python train.py --arch="efficientnet" --translate=0.12 --loss="l1" --norm="batchnorm" --activation="silu" --channel_attention="eca" --stem="deep" --optimizer="soap" --lr=0.0044 --beta1=0.95 --eps=1e-08 --lr_schedule="wsd_sqrt" --final_lr_fraction=0.05 --weight_decay=0.4 --adamw_weight_decay_other_params=0.05
Rows from block 14, named by matrix and row number. Each number is 128 + 24 x the weight over the matrix's rms, rounded and kept within 0 to 255. All counts start at 0.
# convs0: expand pointwise conv (model.blocks.14.convs.0.weight, 576x96x1x1), inputs 0-47
convs0.2 [158  94 122 108 111 126 118 116 129 129 154 141 146 137 109 109 101  98 106 100 103 125 137 146 143 131 124 124 133 143 152 125 123 147 105 124 120 157 144 122 115 157 121 136 104 132 104 142]
convs0.3 [123 155 111  62 116 165 112 117 120 161 115 135 126 187 141 133 137 105  88 150 164 160 121 157 107  82 108 181 134  93  93 217  63  99 127 125 146 124  63  96  78 140  90  71 164 128 101 133]
convs0.4 [111  83 109 102 142 124 129 124  95 131 141 170 160 149 138 118 110 134 136 152 139 138 123 132 137  99 202 135 162 100  94 101 145 117 183 149 115 103  75 110 134 146 115 133 112 145 141 108]
convs0.5 [105 118 139 147 137 115 122 110 137 114 138  98 116 121 135 111 133 115 163 172 133 130 149 101 122 122 124 124 132 157 139 120 120 169 142 116 146 149 104 150 134  95 134 132 121  96 148 128]
convs0.6 [119 116 132 162 154 113 172  96 157 119 104 158 104 144 118 135  78 156 102 110 102 142 158  80 153 135  95 145 162 146 129 114 170 117 108 114 125 155  82 163 153  72  98 159 146 134 138  90]
convs0.7 [108 111 112 122  86 127 172 158 174 108 134 110 123 140 137 122 160 146 143 139 159 127  52 151 132  97 180 106 117 132 136 103 149  88 106 131 132  99 161 145 141 127 127 128 130 160 101 116]
convs0.8 [179 144 102  65 113 147 108 112 127 160 168  75 105 145 192 133 126  98 136 168 109 197 145 136 191 177  92 136 165 150 138 120  90 121 131 115 161 122 141 142 108 159 156 118 131 132 168 160]
convs0.9 [128 140 162 125 134 108 123 117 163 136 147 119  83 138 148 141 125 138 136  85 118 125 141 102 175 117 155 102 151 118 118 153 123 117 133 126 119 130 136 133 131 140 133 125 105 155 114 130]
convs0.10 [147 141 180 181 136 164 135 145 108  86 136 151 140 175 121 127 118 152 132 138 110 149 140 135 184 132 108 113 148 144 149 105 162  96 130 125 130 146 146 127 138 111 134  97 144 139 160 125]
convs0.11 [127 116  73 161 134 133 122  93 146 111  62  78 159 137  97  84 156 127 115 103 174 116  89  87 195 128 112 110 139 123 155 112 123 120 180 143 128 199 109 124 122 120  85  78 106  99 134 155]
convs0.12 [130 135 174 135 163 112 153 167 111 155 136 154  82 150  35 103 113 123 197  86 145 145 178 130  94 130 201 125 146 115 146 127 161 135 126 107 178 142 115  71 209 149 109 133 114  85  87  95]
convs0.13 [ 81 128 192  82 136 104 167 112 100 112 145 146 151 164 122 135 121 121 141 150 108 154 117 135 107 101 123 130 109 111  97 137 167  88 161  90 110  85 138  98 142 140 114  76 103  88 106  84]
convs0.14 [113 174 141 117  98  88 126 137 133  85 120 130 116 132 116 144 130 156 124 160 165 169 107 102 173 106  99 124 104  98 113 131 108  99 171 159 145 123 115 121  95 109 161 141 130 102 119 179]
convs0.15 [114 137 123 120 100 106 140 123 105 116  89 138 150 149 137 113 147 102 172 152 150 119 107 100 140  88 116 175 123 105 125 109 119 180 128 120 160 143 100 133  53 133 112 126 115 112 127 171]
convs0.16 [152  91 117 137 113 112 159 147 142 147 133 174 125  98 133 179 134 121 100 139  97 152 125 119 129 131 172  70 103 165 143 155 118 114 115 162 137 137 131 112 136  95 151 103 125 100 126 119]
convs0.17 [162 112 103 137 119  93 116 120 153 120  90 156 146 108 156 145 180  54 131 149 150 134 132 129 113 112 116 125 151 141 148 154 147 104 141 113 139 139 146 128 147  93 128 152 130 124  98 137]
convs0.18 [100 138 141 142 125 145 119 131 127 131 119 114 160 152 129 139 125 151 139 127 120 150 113 132 166  98 119 141 129 138 108 139 140 124 124 143 137 144 134 145 144 112 134 150 152 144 157  95]
convs0.19 [146 111 124 126 125 115 133 192 109  68 130 145 142  89 172 141 147  91 127 157 105 188  93 143  53 147 147  70 127 109 167 150 132 114 113 114 147 171 104 109  89 215  90 153 131 136  88  88]
convs0.20 [120 137 113 116 126 156 129 130 110 119 167 155 151 135 126 122  87 121 135 133 124 125 122 100  95 145 128 135 119 132 130 126 139 159 122 127 160 114 150 105 144 124 115 115 160 140 119 153]
convs0.21 [128 154 144 117 122 151 146 149 130 161 126 118  91 136 133 132  99 108 117 132 164 104 161 126 121 143 118 137 150 128 113 147 121 130 157 137 135 131 125 140 140 144 147 168 120 139 120 153]
convs0.22 [112 119 145 143 122  91  90 116 126 160 158 124 139 154 140 113 103 142 137 148 161 133 160 161 149 145 114 143  92 131 123 150 119 147 128 128 146 135  90 132 146 129  95  96  92 139 145 122]
convs0.23 [124  84  99 112 120 137 150 110 117 117 148 155 142 123 147 129 130 148 139 133 152 138 137 129 105  99 118 126 114 133 113 158 125 125 143  94 138 116 101 125 113 118  93 111 138 148 141 181]
convs0.24 [134 106 151 123 118 108 131 124 106 142 122 129 152 134 121 125 125 129 135 114 108 151 121 116 154 105 126 118 183 143 100 120 146  89 154 147 142 131 127 131 156 130 112 124 138 132 164 110]
convs0.25 [130 116 132 139 129 113 135 118 133 152 140  99 133 139 106 156 121 114  96 113 123 125  97 111 141 138 122 137 132 118  89 120 122 108 115  95 125 142 158 129 134 125 112 103 144 150 132 129]
convs0.26 [129 118 120 124 126 120 127 129 126 134 138 118 141 137 144 137 130 145 132 131 119 127 112 137 137 124 139 131 149 126 118 144 121 128 134 129 145 128 119 132 141 127 129 131 124 114 127 118]
convs0.27 [110 102 145 126 140 147 113 113 124 143 138 130 117 114 103 162 121 158 170 146 136 138  99 151 109 113 137 129 156 114 141 159 132 173 121 124 166 126 137 120  89  93 130 118 133 149  92  86]
convs0.28 [147 108 106 108 119 141 140 142 112 130 129 135 124 132 142  90 153 119 143 119 128 154 139 125 127 134 156 123 104 147 122 135 114 101 121 139 121 134 144 142 141 118 143 103 124 127 104 143]
convs0.29 [131 108 124 159 119 128 137 150 122 108 130 129 146  97 116 142 133 136 138 144 105 142 129 138  95 111 160 110 128 137 134 163 148  95 113 138 110 120 154 125 142  90 141 118 127 105 137 144]
convs0.30 [113 145 102 111 130 134 123 155 102 128 156 118  98 110 124 147 150 131 115 150 149 148 125 124 104 133 128 142 120 112 132 122 136 112 123 153 149 100 131 163 117  76 173 114 152 151 154 130]
convs0.31 [118 148  96 118 109 104 141 132 124 179 129 115 121 148 157 116 117 133  84 125 136 110 155 123  97 132 124 160  83 135 127 121 147 135 166 125 121 131 111 129 138 141 111 102 123 118 131 141]
convs0.32 [107 116 120 130 124 116 129  96 144 134 119 137 112 132 152 142 130 143 193 139 161 123 141 192 130 116 146 122 142 126 158 148 118 127 123 130 123 162 114 129 138  92 159  90 159  77  97 130]
convs0.33 [130 122 123 105 118 120 130 116 108 126 118 140 112 116 130 140 122 131 140 114 129 125 137 106 136 142  87 103 130 139 113 147 131 141  85 171 149 108 155 103  95 146 132 126 105 151 131 113]
convs0.34 [119  94 131  99 152 146 146 129 103 140 161 117 104 102 150 141 122 120 120 134 123 132 164 112 145 158 133 137 181 102 124 123 137 147  99 103 139 163 135 136 137 114  72 124 160  99 138 130]
convs0.35 [ 94 162 124 135 129 170 105 133 121 127 123 129 137 138 136 147 124 124 133 124 142 118 141 110 142 114 162 115 124 127 145 112 113 130  98 117 124 108 142 105 123 117 124 108 144 123  91 134]
convs0.36 [139 148 132 109 122 104 128 189 115  93 132 123  88 181 111 103  86 137 155 119 140 106 152 148  80 160 158 164 131 113 127 102 137 123 158 220 114 148 120 171 134 180 137 112 110 114 119  98]
convs0.37 [138 105 161 132 136 145 140  99 116 143 135 135 148 129 149 124 153 130 144 112 139 113 113  99 128 149 117 112 125 135 110  96 124 130 125 115 159  87 129 150 118  94 109 118 105 152 128 144]
convs0.38 [128 121  83 122  91 118  93 133 133 146 103 148 115  97 177 141 123 146 130 160 149 131 147 127 122 109 115 111 103 119 131 119 108 128 131 148 141 116 112 152 118 174 143 119 114 102 188 132]
convs0.39 [131 120 120 114 127 116 161 124 148 102 166 150 129 134 153  95 135 157 127 128 113 112 137 117 111 138 137 121 143 123 149 136 103  89 104 137 123 128 120 125 124 141 145 140 129 153 116 145]
convs0.40 [117 140 116  70 140 145 152 113 135 118 139 142 122 101  94 131 131  94 149 143  87 158  79 135 134 129  97 143 147  86 121 132 174 169 176 125 132 124 159 131 147 124 102 153 105 116 141 142]
convs0.41 [145 139 143 162 131 155 113 119 127 113 101 128 171 141 131 147 133 162 112 148 111 151 111 167 163 121 103 125 168 120 117 160 123 116 136 130 109 127 151 123 105 104 146 143 152  90 132 111]
convs0.42 [114 136 124 129 107  94 116 140 137 169 111 120 122 136 135 133 135 112 160 139 119 132 149 119 110 128 103 138 117 151 133 163 132 112 164 136 136  87  98 115 156 170 112 122 136  95 118 133]
convs0.43 [151 123 108 121 123 163 110  99 120 103 114 115 127 120 150 138 142 118 140  83 134 137 159 114  99 105 149 125 156 124 125 115 146 129 131 101  93 132 125 155 122 138 121 135 104 115 135 151]
convs0.44 [170 108 155 159 105 131 112 122 154 115 116 115 148 139 130 137 123 137 123 124 102 131 135 120 152  89 100 118 184 138 103 134 132 117 125 136 113 144 127 148 139 121 148 122 115 158 150 121]
convs0.45 [148  99 114  93 114 115 148 148 145 123 133 125 130 123 106 104 140 160 124 147 139 145 109 124 136 116 177 116 136 107 152 117 150 110 115 122 135 136 137 117 127 124 120 138 108 133 141 127]
convs0.46 [120 146 102 173 124  82 136 111 120 129 117 139 127 112 141 130 139  97  95 136 138 114 134 130 129 147 130 142 136 136 139 126 126 122 137 135 132 110 132 120 123 138  96 147 130 119 126 129]
convs0.47 [129 119 135 130 137 153 126 140 147 140 118 102 118 105 109 121 138 141 116 119 112 139 115 146 166 141 124 147 113 146  90 126  84 125 133 101 100 141 157 121 103 122 144 112 133 121 128 134]
convs0.48 [141 124 115 120 123 152 140 111 109 132 140 126 128 117 107 129  97 130 138 114 135 135 155 113 142 122 129 146 136 120 130 134 130 144 141 108 134 113  97 119 115 124 150  89 133 105 141 122]
convs0.49 [123 143 100 143 123 131 138 137 128 130  81 134 101 134 139 125 164 108 127 153 115 137  98 110 120 139 112 114 101 122 113 140 127 116 136 145 115 121 133 135 152 118 145 131 145 107 173  68]
convs0.50 [141 157 116 117 127 131 140 121 131  92 158 131 130 124 121 117 126 128 128 113 135 143 140 149 139 118 129 114 129 128 142 121 118 142 120 113 144 141 115 143 129 150 118 151 132 120 125 131]
convs0.51 [115 158 165 106 150 146 119 116 103 101 119  82 140 181 119 149 143 110 169 102 181 106 124 131  79 148 144 133 119 154 127 104 178 150 140  98 112 138 118 138 200 118  93 134  99 115 139 131]
convs0.52 [124 162 131 109  94 132  65 177 120 148 106 146 146 151 218 121  93 126 152 120 141 123 107 143  57 111 125 110 146 169 123 104 132 132  95 162 157 168 156  99 190  78  44 149 151 139 144  73]
convs0.53 [112 158 118  99 127 132 153 106 128 137 146 112 122 135 130 142 128 143 140 131 120 125 140  87 158 114 110 123 115 119 125 132 122 139 104  90 114  91 155 139 107 137 144 146 147 127 117 161]
convs0.54 [133 121 129 129 135 137 129 104 106 122 135  81 146 177  97 147 153 129 164 154 110 153 106 124 156 149 116 131  97 150 116 114 163 136 148 109 149  93 116 117 130 111 116 114 105 127 122 118]
convs0.55 [139 121 103 125 106 144 101 107  99 145 141 129 138 177 156 119  73 150 112 157 128 103 117 142 135 126 133 143 126 119 157 119 158 134 108 133 132 137 116 105 124 128 135 145 116 110 117 153]
convs0.56 [153 132 123 125  80 116 120 147 131 118 120 131 107 114 117 108 131 128 103 132 112 135 105 127 133 132 126 140 116 129 136 142 130 104 111 131 140 133 125 125 155 132 110 114 128 111 106 132]
convs0.57 [118 124 137 134  94 125 121 150 138 154 134 110 135 139  84 154 127  93 106 119 120 139 110 113 135 162 133 207 124 100 115 100  69 125 157 114 147 134 157 124 186 119 110 108 140 145 101 152]
convs0.58 [129 115 134 141 133 115 103 153  91 129 107 158 140 151 135 114  91 169 168 154 112 164 123 147 167 128 121 128 168 108 121 137 176 111 144 147 142 142 118 118 160 137 128 144 149 142 143 103]
convs0.59 [114 119 117 112 110 141 155 140 144 103 121 119 124 102 116 121 147 128 148 124 136 114 118 110 119 136 149 118  93 138 125 151 110 134 100 125 127 125 138 112 126 116 133 133 130 113 107 113]
convs0.60 [148  51 101  87 177 199 160  54  94 136 153 114 125 146 150 131  99  94 159 121 148 101 148 110 129 155 101 195 116 117 135 111 154 115 145 131 102 170 120  87 116 190 123  79 150 173 125 117]
convs0.61 [139  80 100  91 132  65 145 157  91 139 140  97 138  95 106 124 122  96 125 129 136 131 109 109 149 109 136  89 128 142  78 140 152 109 146 192 161 136 135 130 188 124 152  50  97 157 112 150]
convs0.62 [157 107 137 119 100 152 134 130 148 104 134 115 121 126 132 103 147 142 127 136 166 156 116 124 135 126 148 109 149 136 138  99 103 145 122 119 121 125 131 149 119 116 143 130 138 116 124 168]
convs0.63 [135  66 176  83 154 102 101 107 165 162 125  89 185  95 142 146  93 153 104 161 146 106 133 102 139 141  89 105 131 129  99 164  82 137  85 161 184 157 123 157 100 182  87 151 164  96 147 132]
convs0.64 [164 104 117 113 109 142 116 134 107 120 121 115 142 110 110 106 136 104 145 120 122 134 115 133  90 101 169 126 132 171 154 119 143 111 122 119 146 122 124  86 142 123 109 127 104 171  98 145]
convs0.65 [115 108 124 172  90  73 141 170  99 188 115 119 136 156 185 163 132 137 131 120 159 116 143 177 108 160 171  76 173  91 167 108 145 104 116   0 110 182 126 115 210 126 158 140 169 185 159 153]
convs0.66 [ 79 113 140 168 112 171 141  48  90 140 131 106 108  73 113  81 125 144 112 132 142  95 120 162 139 105 147 134  75 153 150 126 129 114 111 119 134 124 121 144 172  95 156 131 135 143  86 139]
convs0.67 [147 138 110 129 108 105 125  95 166  98 161 129 130 145 121 127  92 114  55 128  98 128 177 114  88 130  95 126 105 136 126 120 124  91 161 146 104 109 123 109 133 138 104  98  94 149 130  58]
convs0.68 [132 118 121 117 126 133 123 134 128 127 133 123 118 131 118 106 127 122 126 107 126 111 121 124 143 124 137 122 133 140 131 126 137 134 126 135 126 142 133 118 132 131 135 146 116 129 127 114]
convs0.69 [ 98 154 114 126 140 142  97 132 115 108 133 127  97 113 153 132 138 118 137 117 134 115 130 137 146 137 113 118 135 107 115 131 122 136 104  98 140 122 127 131 129 133 111 129 141 106 129 148]
convs0.70 [164 128 155 147 136 132 137 139 122 113 108 127 176 112 161 117 112 122 187 111 168 162 128 118 130 157 129 165 115 155 126 122 122 144 121 147 120 106 116 105 155 134 141 135 118  79 101 110]
convs0.71 [126 115 121 143 122 137 160 109 131 122 120 136 126 102 132 141 139 138 115 116 113 128 103 139 114 130 145 128 121 150 136 119 143 139 117 129 134 140 136 119 149 121 144 117 130 118 123 114]
convs0.72 [108  83 151 129 135 147 136 108 102 118 157 126 140 153 152 102 169 137 123 120  91 137 158 150 107 179 108 128 138 129 142 167 140 143 124 125 125 127 107 132 157 149 164 118 115 107 120 141]
convs0.73 [100 133 138 120  72 122 105 155 125 133 175 152 114 161 174 104 132 105 115 138 111  97 115 120 128  93 120 112 126 149  99 152  95 122 167 161 149 117 175 145 147 152  83 154 148 143 132 140]
convs0.74 [198 206 124  63 138 140 103 150 121 151 120 129  59 158  89 108 162 116  63  86 109 110 102 151 103 137 101 102 111 106 132  84 108  86 166  89 101 125 152 161 139 132  94 125 162 118 134 110]
convs0.75 [154  96 102 115 136 123 136 153 145 147 149 119 125 141 153 112 137  98 151 120 149 110  92 132 112 151 150 139 113 157 123 124 124 131 120 123 150 156 126 150 138 118 117 151 100 126 106 140]
convs0.76 [135 144 117 118 121 122 152 132 105 129 115 106  99 134 122 120 145 212 147 118 111 146 115 165 124 117 139 155 138 129  90 131 144 126 159  97 114 121 137 133 130 151 139 118 145  82 127 109]
convs0.77 [145 148 125 144  97 197 119 119 141 132 105  78 118 108 115 126 131  84 122 131 126 136  99 112 116 123 179 157 117 140 121 119 128 137 128 134 104 104 138 102 156 105 140 129  94 138 135 165]
convs0.78 [117 164 128 171 133 103 144 160 114 148 144  90  66 163 134 112 133 109  52 142  98 103 150 129  89 190 118 131 139 129 135 121 161 161 184 178 114 110 141 125 162 159 106 157  85  94  86 163]
convs0.79 [100 103 102 134 115 146 125 106 137 171 149 123 150 137 133  99 142 145 119 122 150 121 149 134  95 117 128 115 109 104 111 126 107 113 136 150 120 112 118 128 133 108 129 110 103 108 145 104]
convs0.80 [ 72 158 124 141 140 143 187 124 119 130  81 107 140 145 128 113 112 103 127 148 152 123 112 104 147 135 124 111 140 143 124 113  96 135  92 135 136 123 147 113 143 105  76 101 140 112 118 161]
convs0.81 [115 107 133  98 112  91  87 115 121 144 137 134 151 157 134 130 127 101 105 134  99 156 163  91 134 154  78 168 135 117 139 121 124 121 163 159  79 102  98 133  84 171  86 141 102 146 150 130]
convs0.82 [161  79 125 127 126  92 191  96  87 133 134 114 118 125 149 121 117 163 113 158 168 131 141 149 114 128 110 163 149 112 106 106 134  97 137 125 121 138 128 122 115 165 100 112 105 169 121 163]
convs0.83 [105  66 105 114 152 169 135 104 146 108 121 130 130 128 166 125 103 144 134  82 100 118 142 131 104 135 137 149 121 124 129 133 167 139 121 138 134 134 121 102 120 118 157 103 106 127  99 145]
convs0.84 [ 44  90 138 151 139 126 117 109 103 134  75  99 107 140 126 134 174  79 131 129 114 113 123 160 149  89 141  88 164 134 170  92 146  91  94 109 139 106 116 110 125 105 156 168 129 150 120 129]
convs0.85 [127 160 130  81 127 125 145 121 135  87 149 172 125 151 144 130 119  87 153 142 125 176  95 157 117 137 116 132 167 120 103 168 148 160 157  83 138 126 128 138 110 141 106 157 121  98 150 112]
convs0.86 [140  66 137 110 121 116 132 157 129 100 149 158 135 139 169  89 129 156 123 121 132 154  94 137 153 103 154 155 171 147 122 123 134  90 166 130 134 116 116 119 137 146  92 134 146 121 166 114]
convs0.87 [130 133 124 113 142 143 138 130 125 118 124 111 126 118 122 115 118 127 148 116 150 124 114 122 118 101 107 138  88 137 120 107 156 128 132 129 169 138 118 139 103 105 102 150 108 138 132 116]
convs0.88 [153 132 147 144  88 117 138 144 114 134 126 145 139 117 155 114 113 137 123 143  88 106 157 120  76 152 121 138 114 140 155 165 139 117 158 132 155 117 124 145 121 144 133 109 141 124 162 133]
convs0.89 [115 138  96  92 114  96 126 127 154  85 144 128 130 117 152 161 115 130 153 177  95 170 117 182  95 136 130 149 105 129 125 132 103 138 134 101  91 106 144 161 132 134 128 122 162 146 157 122]
convs0.90 [188 104 106  83 162 140 130 146 121 129 132 127 132 154 124 135 138 133  98 116 122 140 130 131 126 137 132 109 163 130 122 144 106 102 165 109 102  87 113 113 108 124 181 143 120 113 148 143]
convs0.91 [125 154 122 117 108 120 125 135 103  91 129 155 142 129 124 143 122 168 111 136 134 139 115 145 164 115 165  93 106 113 118 143 134 108  94 136 134 113 149 119 113  98 137 121 110 123 139 118]
convs0.92 [158 115 120 143 108 171 100  84 116 147  98  82 144 138  95 107 124 111  97 144 137 113  90 147 116 148 116 117 135 135 107 109 127 112 155 120 145 152 117 115 112 134 125  88 111 143 100 115]
convs0.93 [126 147 175 154 119 131 123 143 120 126 106 151 166 137 162 147  99 180 167 151 125 130 139 139 148 140 107 103 175 119 122 146 127  99 130 113 136 126 131 115 128 130 128 141 157 163 133 118]
convs0.94 [157  88 106 131  86 104 139 150 131 145 148 105 138 110 106 122 112 146 123 118 111 167 110 129  82 163 166 131 146 142 120 155 134 123  98 147 109 119 134 118 124 114 102 105 136 132  97 117]
convs0.95 [131 120 119 111 131 106 122 110  87 157 155 146 187 146 124 113  93 150 117 165 135 108 154 145 117 106 124 126 141 136  93 100 110 111 139 134 137 119 126 127 138  84  91  99  86 120 173  89]
convs0.96 [133 144 111 151 126 138 127 124 100 109 127 136 144 105 114 109 123  77 114 141 118 109 104 134 139 154 139 127 157  91 153 117 148 129 103 136 141 133 133 126 127 119 138 125 150 152 130 158]
convs0.97 [115  94  86 115 133  88 155 156 136  62 145 112 132 166 129  49 109 133 114 106 102 161 118 139 144 106 177  95 115  65 147 118 160 113  83 109 167 118 140 109 171 110 130 147 118  91 140 125]
convs0.98 [129 131 106 116 132 146 105 125 118 107 120 121 149 141 118 123 129 105 167 139 144 128 122 104 126 124  93 114 140 141 132 107 136 111  94  65 100 134 148 146 103 164 126 149 149  99 114 136]
convs0.99 [120 106 107 141 132 114 143 117 136 107 161 137  85 125 117 136  62 101 140 125 141 129 112 110 178  83 118  90 120 157 118 116 130 147 111 118 143 105 112 104 139 103 136 136 138 174 146 145]
convs0.100 [131 140 171 129 146 140 171 129 126 135 112 128 113  97 172 168  69 181 154 105 143 107 115 160 125 132  98 120 160 128 122  88 166 156 142 165 164 138 172 151 115 115 142 183 143 110 116 151]
convs0.101 [139 128 100 112 122 140  95 135 109 151 125 130 142 170 124 128 124 136 153 113  94 153 102 172 171 129 131 162 147 152 130 125 146 122 146 120 133 137 121 124 122 126 161 143 117 116 167 128]
convs0.102 [141  83 114 114 152  99  96 122 155 117 104 159 155 108 140 140 190  89 115 167 116 145 126 109 136 126 150 101 110 146 139 116 157 106 169 103 145 101 141 111 138  83 125 121 126 118 114 145]
convs0.103 [120 129 111 123 138 138 138 118 106 135 145 113 132 114 124 124 107 140 118 120 108 126 125 129 144 127 115 111 137 117 108 132 116 127 114 123 120 140 126 110 149 142 133 130 141 125 135 118]
convs0.104 [119 118 137 144 128  90 143 125 159 175 150 129 108  96 108 107 139 119 123 148 194 136 188 135  92 123 105 165 158 164  81 149 152 167 165 128 138 129 113 148 155 139 133 130 112 126 126 136]
convs0.105 [139 102 151 154 139 118 128 146 119 131 134 123 109 117 155 120 129 123 134 125 114 120 155 144 108 152 110 143 137 165 127 159 137 122 170 102 145  92 129 131 127 170 112 134 123 114  95 118]
convs0.106 [131 105 128 135 180 108 131 146 138 122 179 152 123 144 167 127 159 155 138 165 132 107 171  91 135  97  89 124 163 154 137 137 113 102 124 113 169 108 136 147 117 140  58 117 102  94 107 151]
convs0.107 [ 97 125 113 138 141  99 125 128 120  80 127  95 145 137 120 115 162 127 129 159 129 116 187 153 114 117 146 182 223 121  81  85 122 162 160 107 136 139 133 109 106 100  92 104 102 129 128 140]
convs0.108 [149 135 145 174 101 112 149 143 115 127 106 143 144 154 153 115 103 129 164 137 122 160 138 139 158  83  58 145 144 145  92 125 149 102 123 111 116 126 129 164 170 120 145 100 159 152 127  95]
convs0.109 [107 115 114 144 116 139 145 114 135 155 119 100 139 117 139 172 140 123 135 147 113 136 131 139 112 139 133 165 136 160 134 101 181 142 102  83 139 120 106 119 148 112 135 135 143 128 109 139]
convs0.110 [127 125 138 109 116 109 125 105 138 140 158 117 113 141 117 132 140 129 123 129 159 115 125 126 129 156 121 120 132 133 134 124 130 131 155 125 156 136 117 140 128 159 117 142  99 157 121 122]
convs0.111 [118  74 135 100 205 155 114 165 202 127 136 122 130 186 182 116 120 129 174 141 167  84 124  81  76 132 117 118 133 117  81 164 125 113 111 132 186 122 114 115 108 136 138 181 156 106 160 120]
convs0.112 [120 108 110 104 143 105 128 122 126 144  90 113 121 152 148 160  97 173 140 113 168 109 121 160 104 120 146 119 171 127 146  99 105 127 163 116 121  87 125 174 104 129  85 102 169 105 160 176]
convs0.113 [ 96 108  83 126 137 119 129 124 181  81 169 136 154 105 179 165  99 165  42 128 140 147 132 106 117 153  68 116 162 150 131  98 102 111 128 120 158 106 182 121 137 155 145 171 181 132 119 175]
convs0.114 [133 144 165 107  94 152 149 121  89 120 159 128 160 116 111 158 127 117  92 160 131 131 165 100 118  85 121  73 111 132 118 130 126 141 157 125 122  82 159 120 140 127 105 142 108  40  95 116]
convs0.115 [109 107 154 161 147 125 143 108  81  98 114 130 191 112 139  97 107 149 162 128 143 138 125 158  93 139 124 171 131 101 149 134 115 155 114 134  68  85 121 163 121  86  81 171 155 148 150 153]
convs0.116 [110 175 131 139 157 121 121 153 153 117  94 108 123 103  98  78 126 160 165  93 118 109 135 115 108 120 187  94 179  86 115 159 159 131  96  90 145  87 106  80 166 160 156 189 122 158  56 116]
convs0.117 [ 69 104 166  67 108 185 178 123 127  71 127 121 150 112 186 165 128 119 109  92 105 154 127 120  88 115 140 127 156 141 138 134 111 141 159 148 120 112 117 131 184 162 112 140 134 114  80 135]
convs0.118 [127 123 127 125 110 113 127 116 171 144  88 104 132  92 159 126 117 129 138 151 114 152 135  90 135  85 101 114  95 154  96 136 147 121 125 127 129 119 167 117 124 116 102 118 120 143 147  99]
convs0.119 [105  91 170 164  94 122 137 137 135 113 105 123 162 156 104 113 118 106  79 123 184 122 104 133  91 136 144 144  92 100  90 134 109 104  89  90 133 132 123 130 133 123 121  85 139 114 112 132]
convs0.120 [127 109 137 126 120 126 134 112 139 118 157 152 139  99 141 138 145 114 129 143 122 141 111 118 126 137 151 121 118 129 127 154 113 112 110 135 157 108 167 135 139 128 115 125 118 115 125 110]
convs0.121 [103  98 103  90  97 147 128 117 157 151 127 121 136 131 129 131 146 114 133 101 122 149 117 149 139 122 167 144 123 114 129 139 187 121 125 133 173  74  95  94 139 154 141 122 137  93 137 112]
convs0.122 [135 130 171 122 150 157 152 127  96 113 144  93 157 142 145  86 102 115 122 171 131 129 120 139 110 146 143 118 106 140  83 132 135 154 119  99 133 116 136 131 147 158 121 126 131 121 143 127]
convs0.123 [161 112 157 121 117 136 101 131 160 123 149 135 105 121 135 138 145 134 104 154 118 127 130 120 153 124 139 107 128 118 116 114 138 134 121 137 121 132 141 130 109 110 122 124 138 118 129 138]
convs0.124 [134 138 103 136 118 112 136 120 141 133 140 127 141 139 124 114 144  91 164 120 103 113 120 144 126 167 134 117  98 122 152 148 110 142 109 124 138 107 133 137 137  97 130 106 101 122 111 124]
convs0.125 [105 168 162 116 138 131 145 164 123 140 147  97 114  95  75 107  78 115 129 115 109 152 127  62 112 136 132 112  98 121 128 129 128  96 218  92 209 145 129 139 140  72 151 155 139 177 125 105]
convs0.126 [112 116 108 132 100  88 127 145 138 148 154 147 159 154 132 146 148 150 129 118 111 140 105 166 126 120 137 110 169 105 125 115 172 139 138 123 137 148 113 118 150 130 132 141 126 130 176 132]
convs0.127 [161 160 120 152 119 118 138 163  88 103  98 122 114 132 116 101 176 111 117 141 147 143 131  92 106 149 111 113 127 137  84 126 142 159 162 134 116 102 141 148 145 120 107  98 126 152 121 113]
convs0.128 [154  94 113 130 126 145 144 144 112  96 111 107 128 168 159 116 146 143 138 138 124 148 106 125 136  92 192 135 149 116  96 114 153 117 123 156 127 141 101 133 144 159 138 168 131 100 136 159]
convs0.129 [121  97 151 136 201  90 164 135 127 115 117 145 195 106 144 102 148 110 141 152 142  85 134  76  72 132 112 131 176 164 163 105 110  90 119 203 178 146  77 203 124  97 108  71 141  83 104 184]
convs0.130 [102 127 131 109  68  78 115 140 145 117 120 112 133 145 136 136 125 138 131 115 100 129 142  76 152 153 105 118 113  95 116 127  94 106 126 103 151 114 140 120 132 110 151 108 134 142 160 114]
convs0.131 [130 113 134 124 148 135 112 146 114 101 122 109 105  99 124 116 143 147 123 113 115 132 146 141 140 140 135 132 103 148 112 133 146 139 114 118 133 102 116 116 127 123 139 106 109 127 115 116]
convs0.132 [119 121  93 136 127 118 127 113 141 125 154  84 123 122 127 125 128 118 128 135  99 136 123 122 123 144 149 128 135 158 110 151 137 126 150 113 142 117 126 119 136 149 138 147 124 138 126 116]
convs0.133 [149 144 100 114 150 144 176 155 143 115  50 150 186  96 170 118 142  85 156  94 103 100 149 168 172 125 198 147  90 155 123  94 125 168 119 117  91 137 156 134  84 134 130  80 132 109 178  65]
convs0.134 [118 112 121 178 118  92 104 101 164 166 128  57 134 154 130  49 113 141 130  94 125  97  95  97 116 118  73 130 155 146 153 101 157 148 131 165 105 111  92 166 168 129 115  89 161 112 120 127]
convs0.135 [138 102 137 112 132 159 147 130 103 107 113 110 134 118 158 145 143 114 134 113 114 131 117 108 101  89 164 131 126 138 104  98 152 100 106 139 143 100 146 117 141 109 101 133 126 127 142 118]
convs0.136 [150 116 121 160 120  90 122 104 161 171 131 125 109 116 152 125 114 135 103 138 140 130 130 146 123 172 103 125 157 142 105 126  83 155 134 102 124 138 117 156 113 135 152 121 101 133 114 151]
convs0.137 [130 128 120 113 116 112 145 139 121 124 121 129 130 152 151 105 140 142 121 107 138 144  98 122 135 125 148 118 140 134 122 128 141 129 108 137 150 124 131 125 163 116 119 128 137 126 146 108]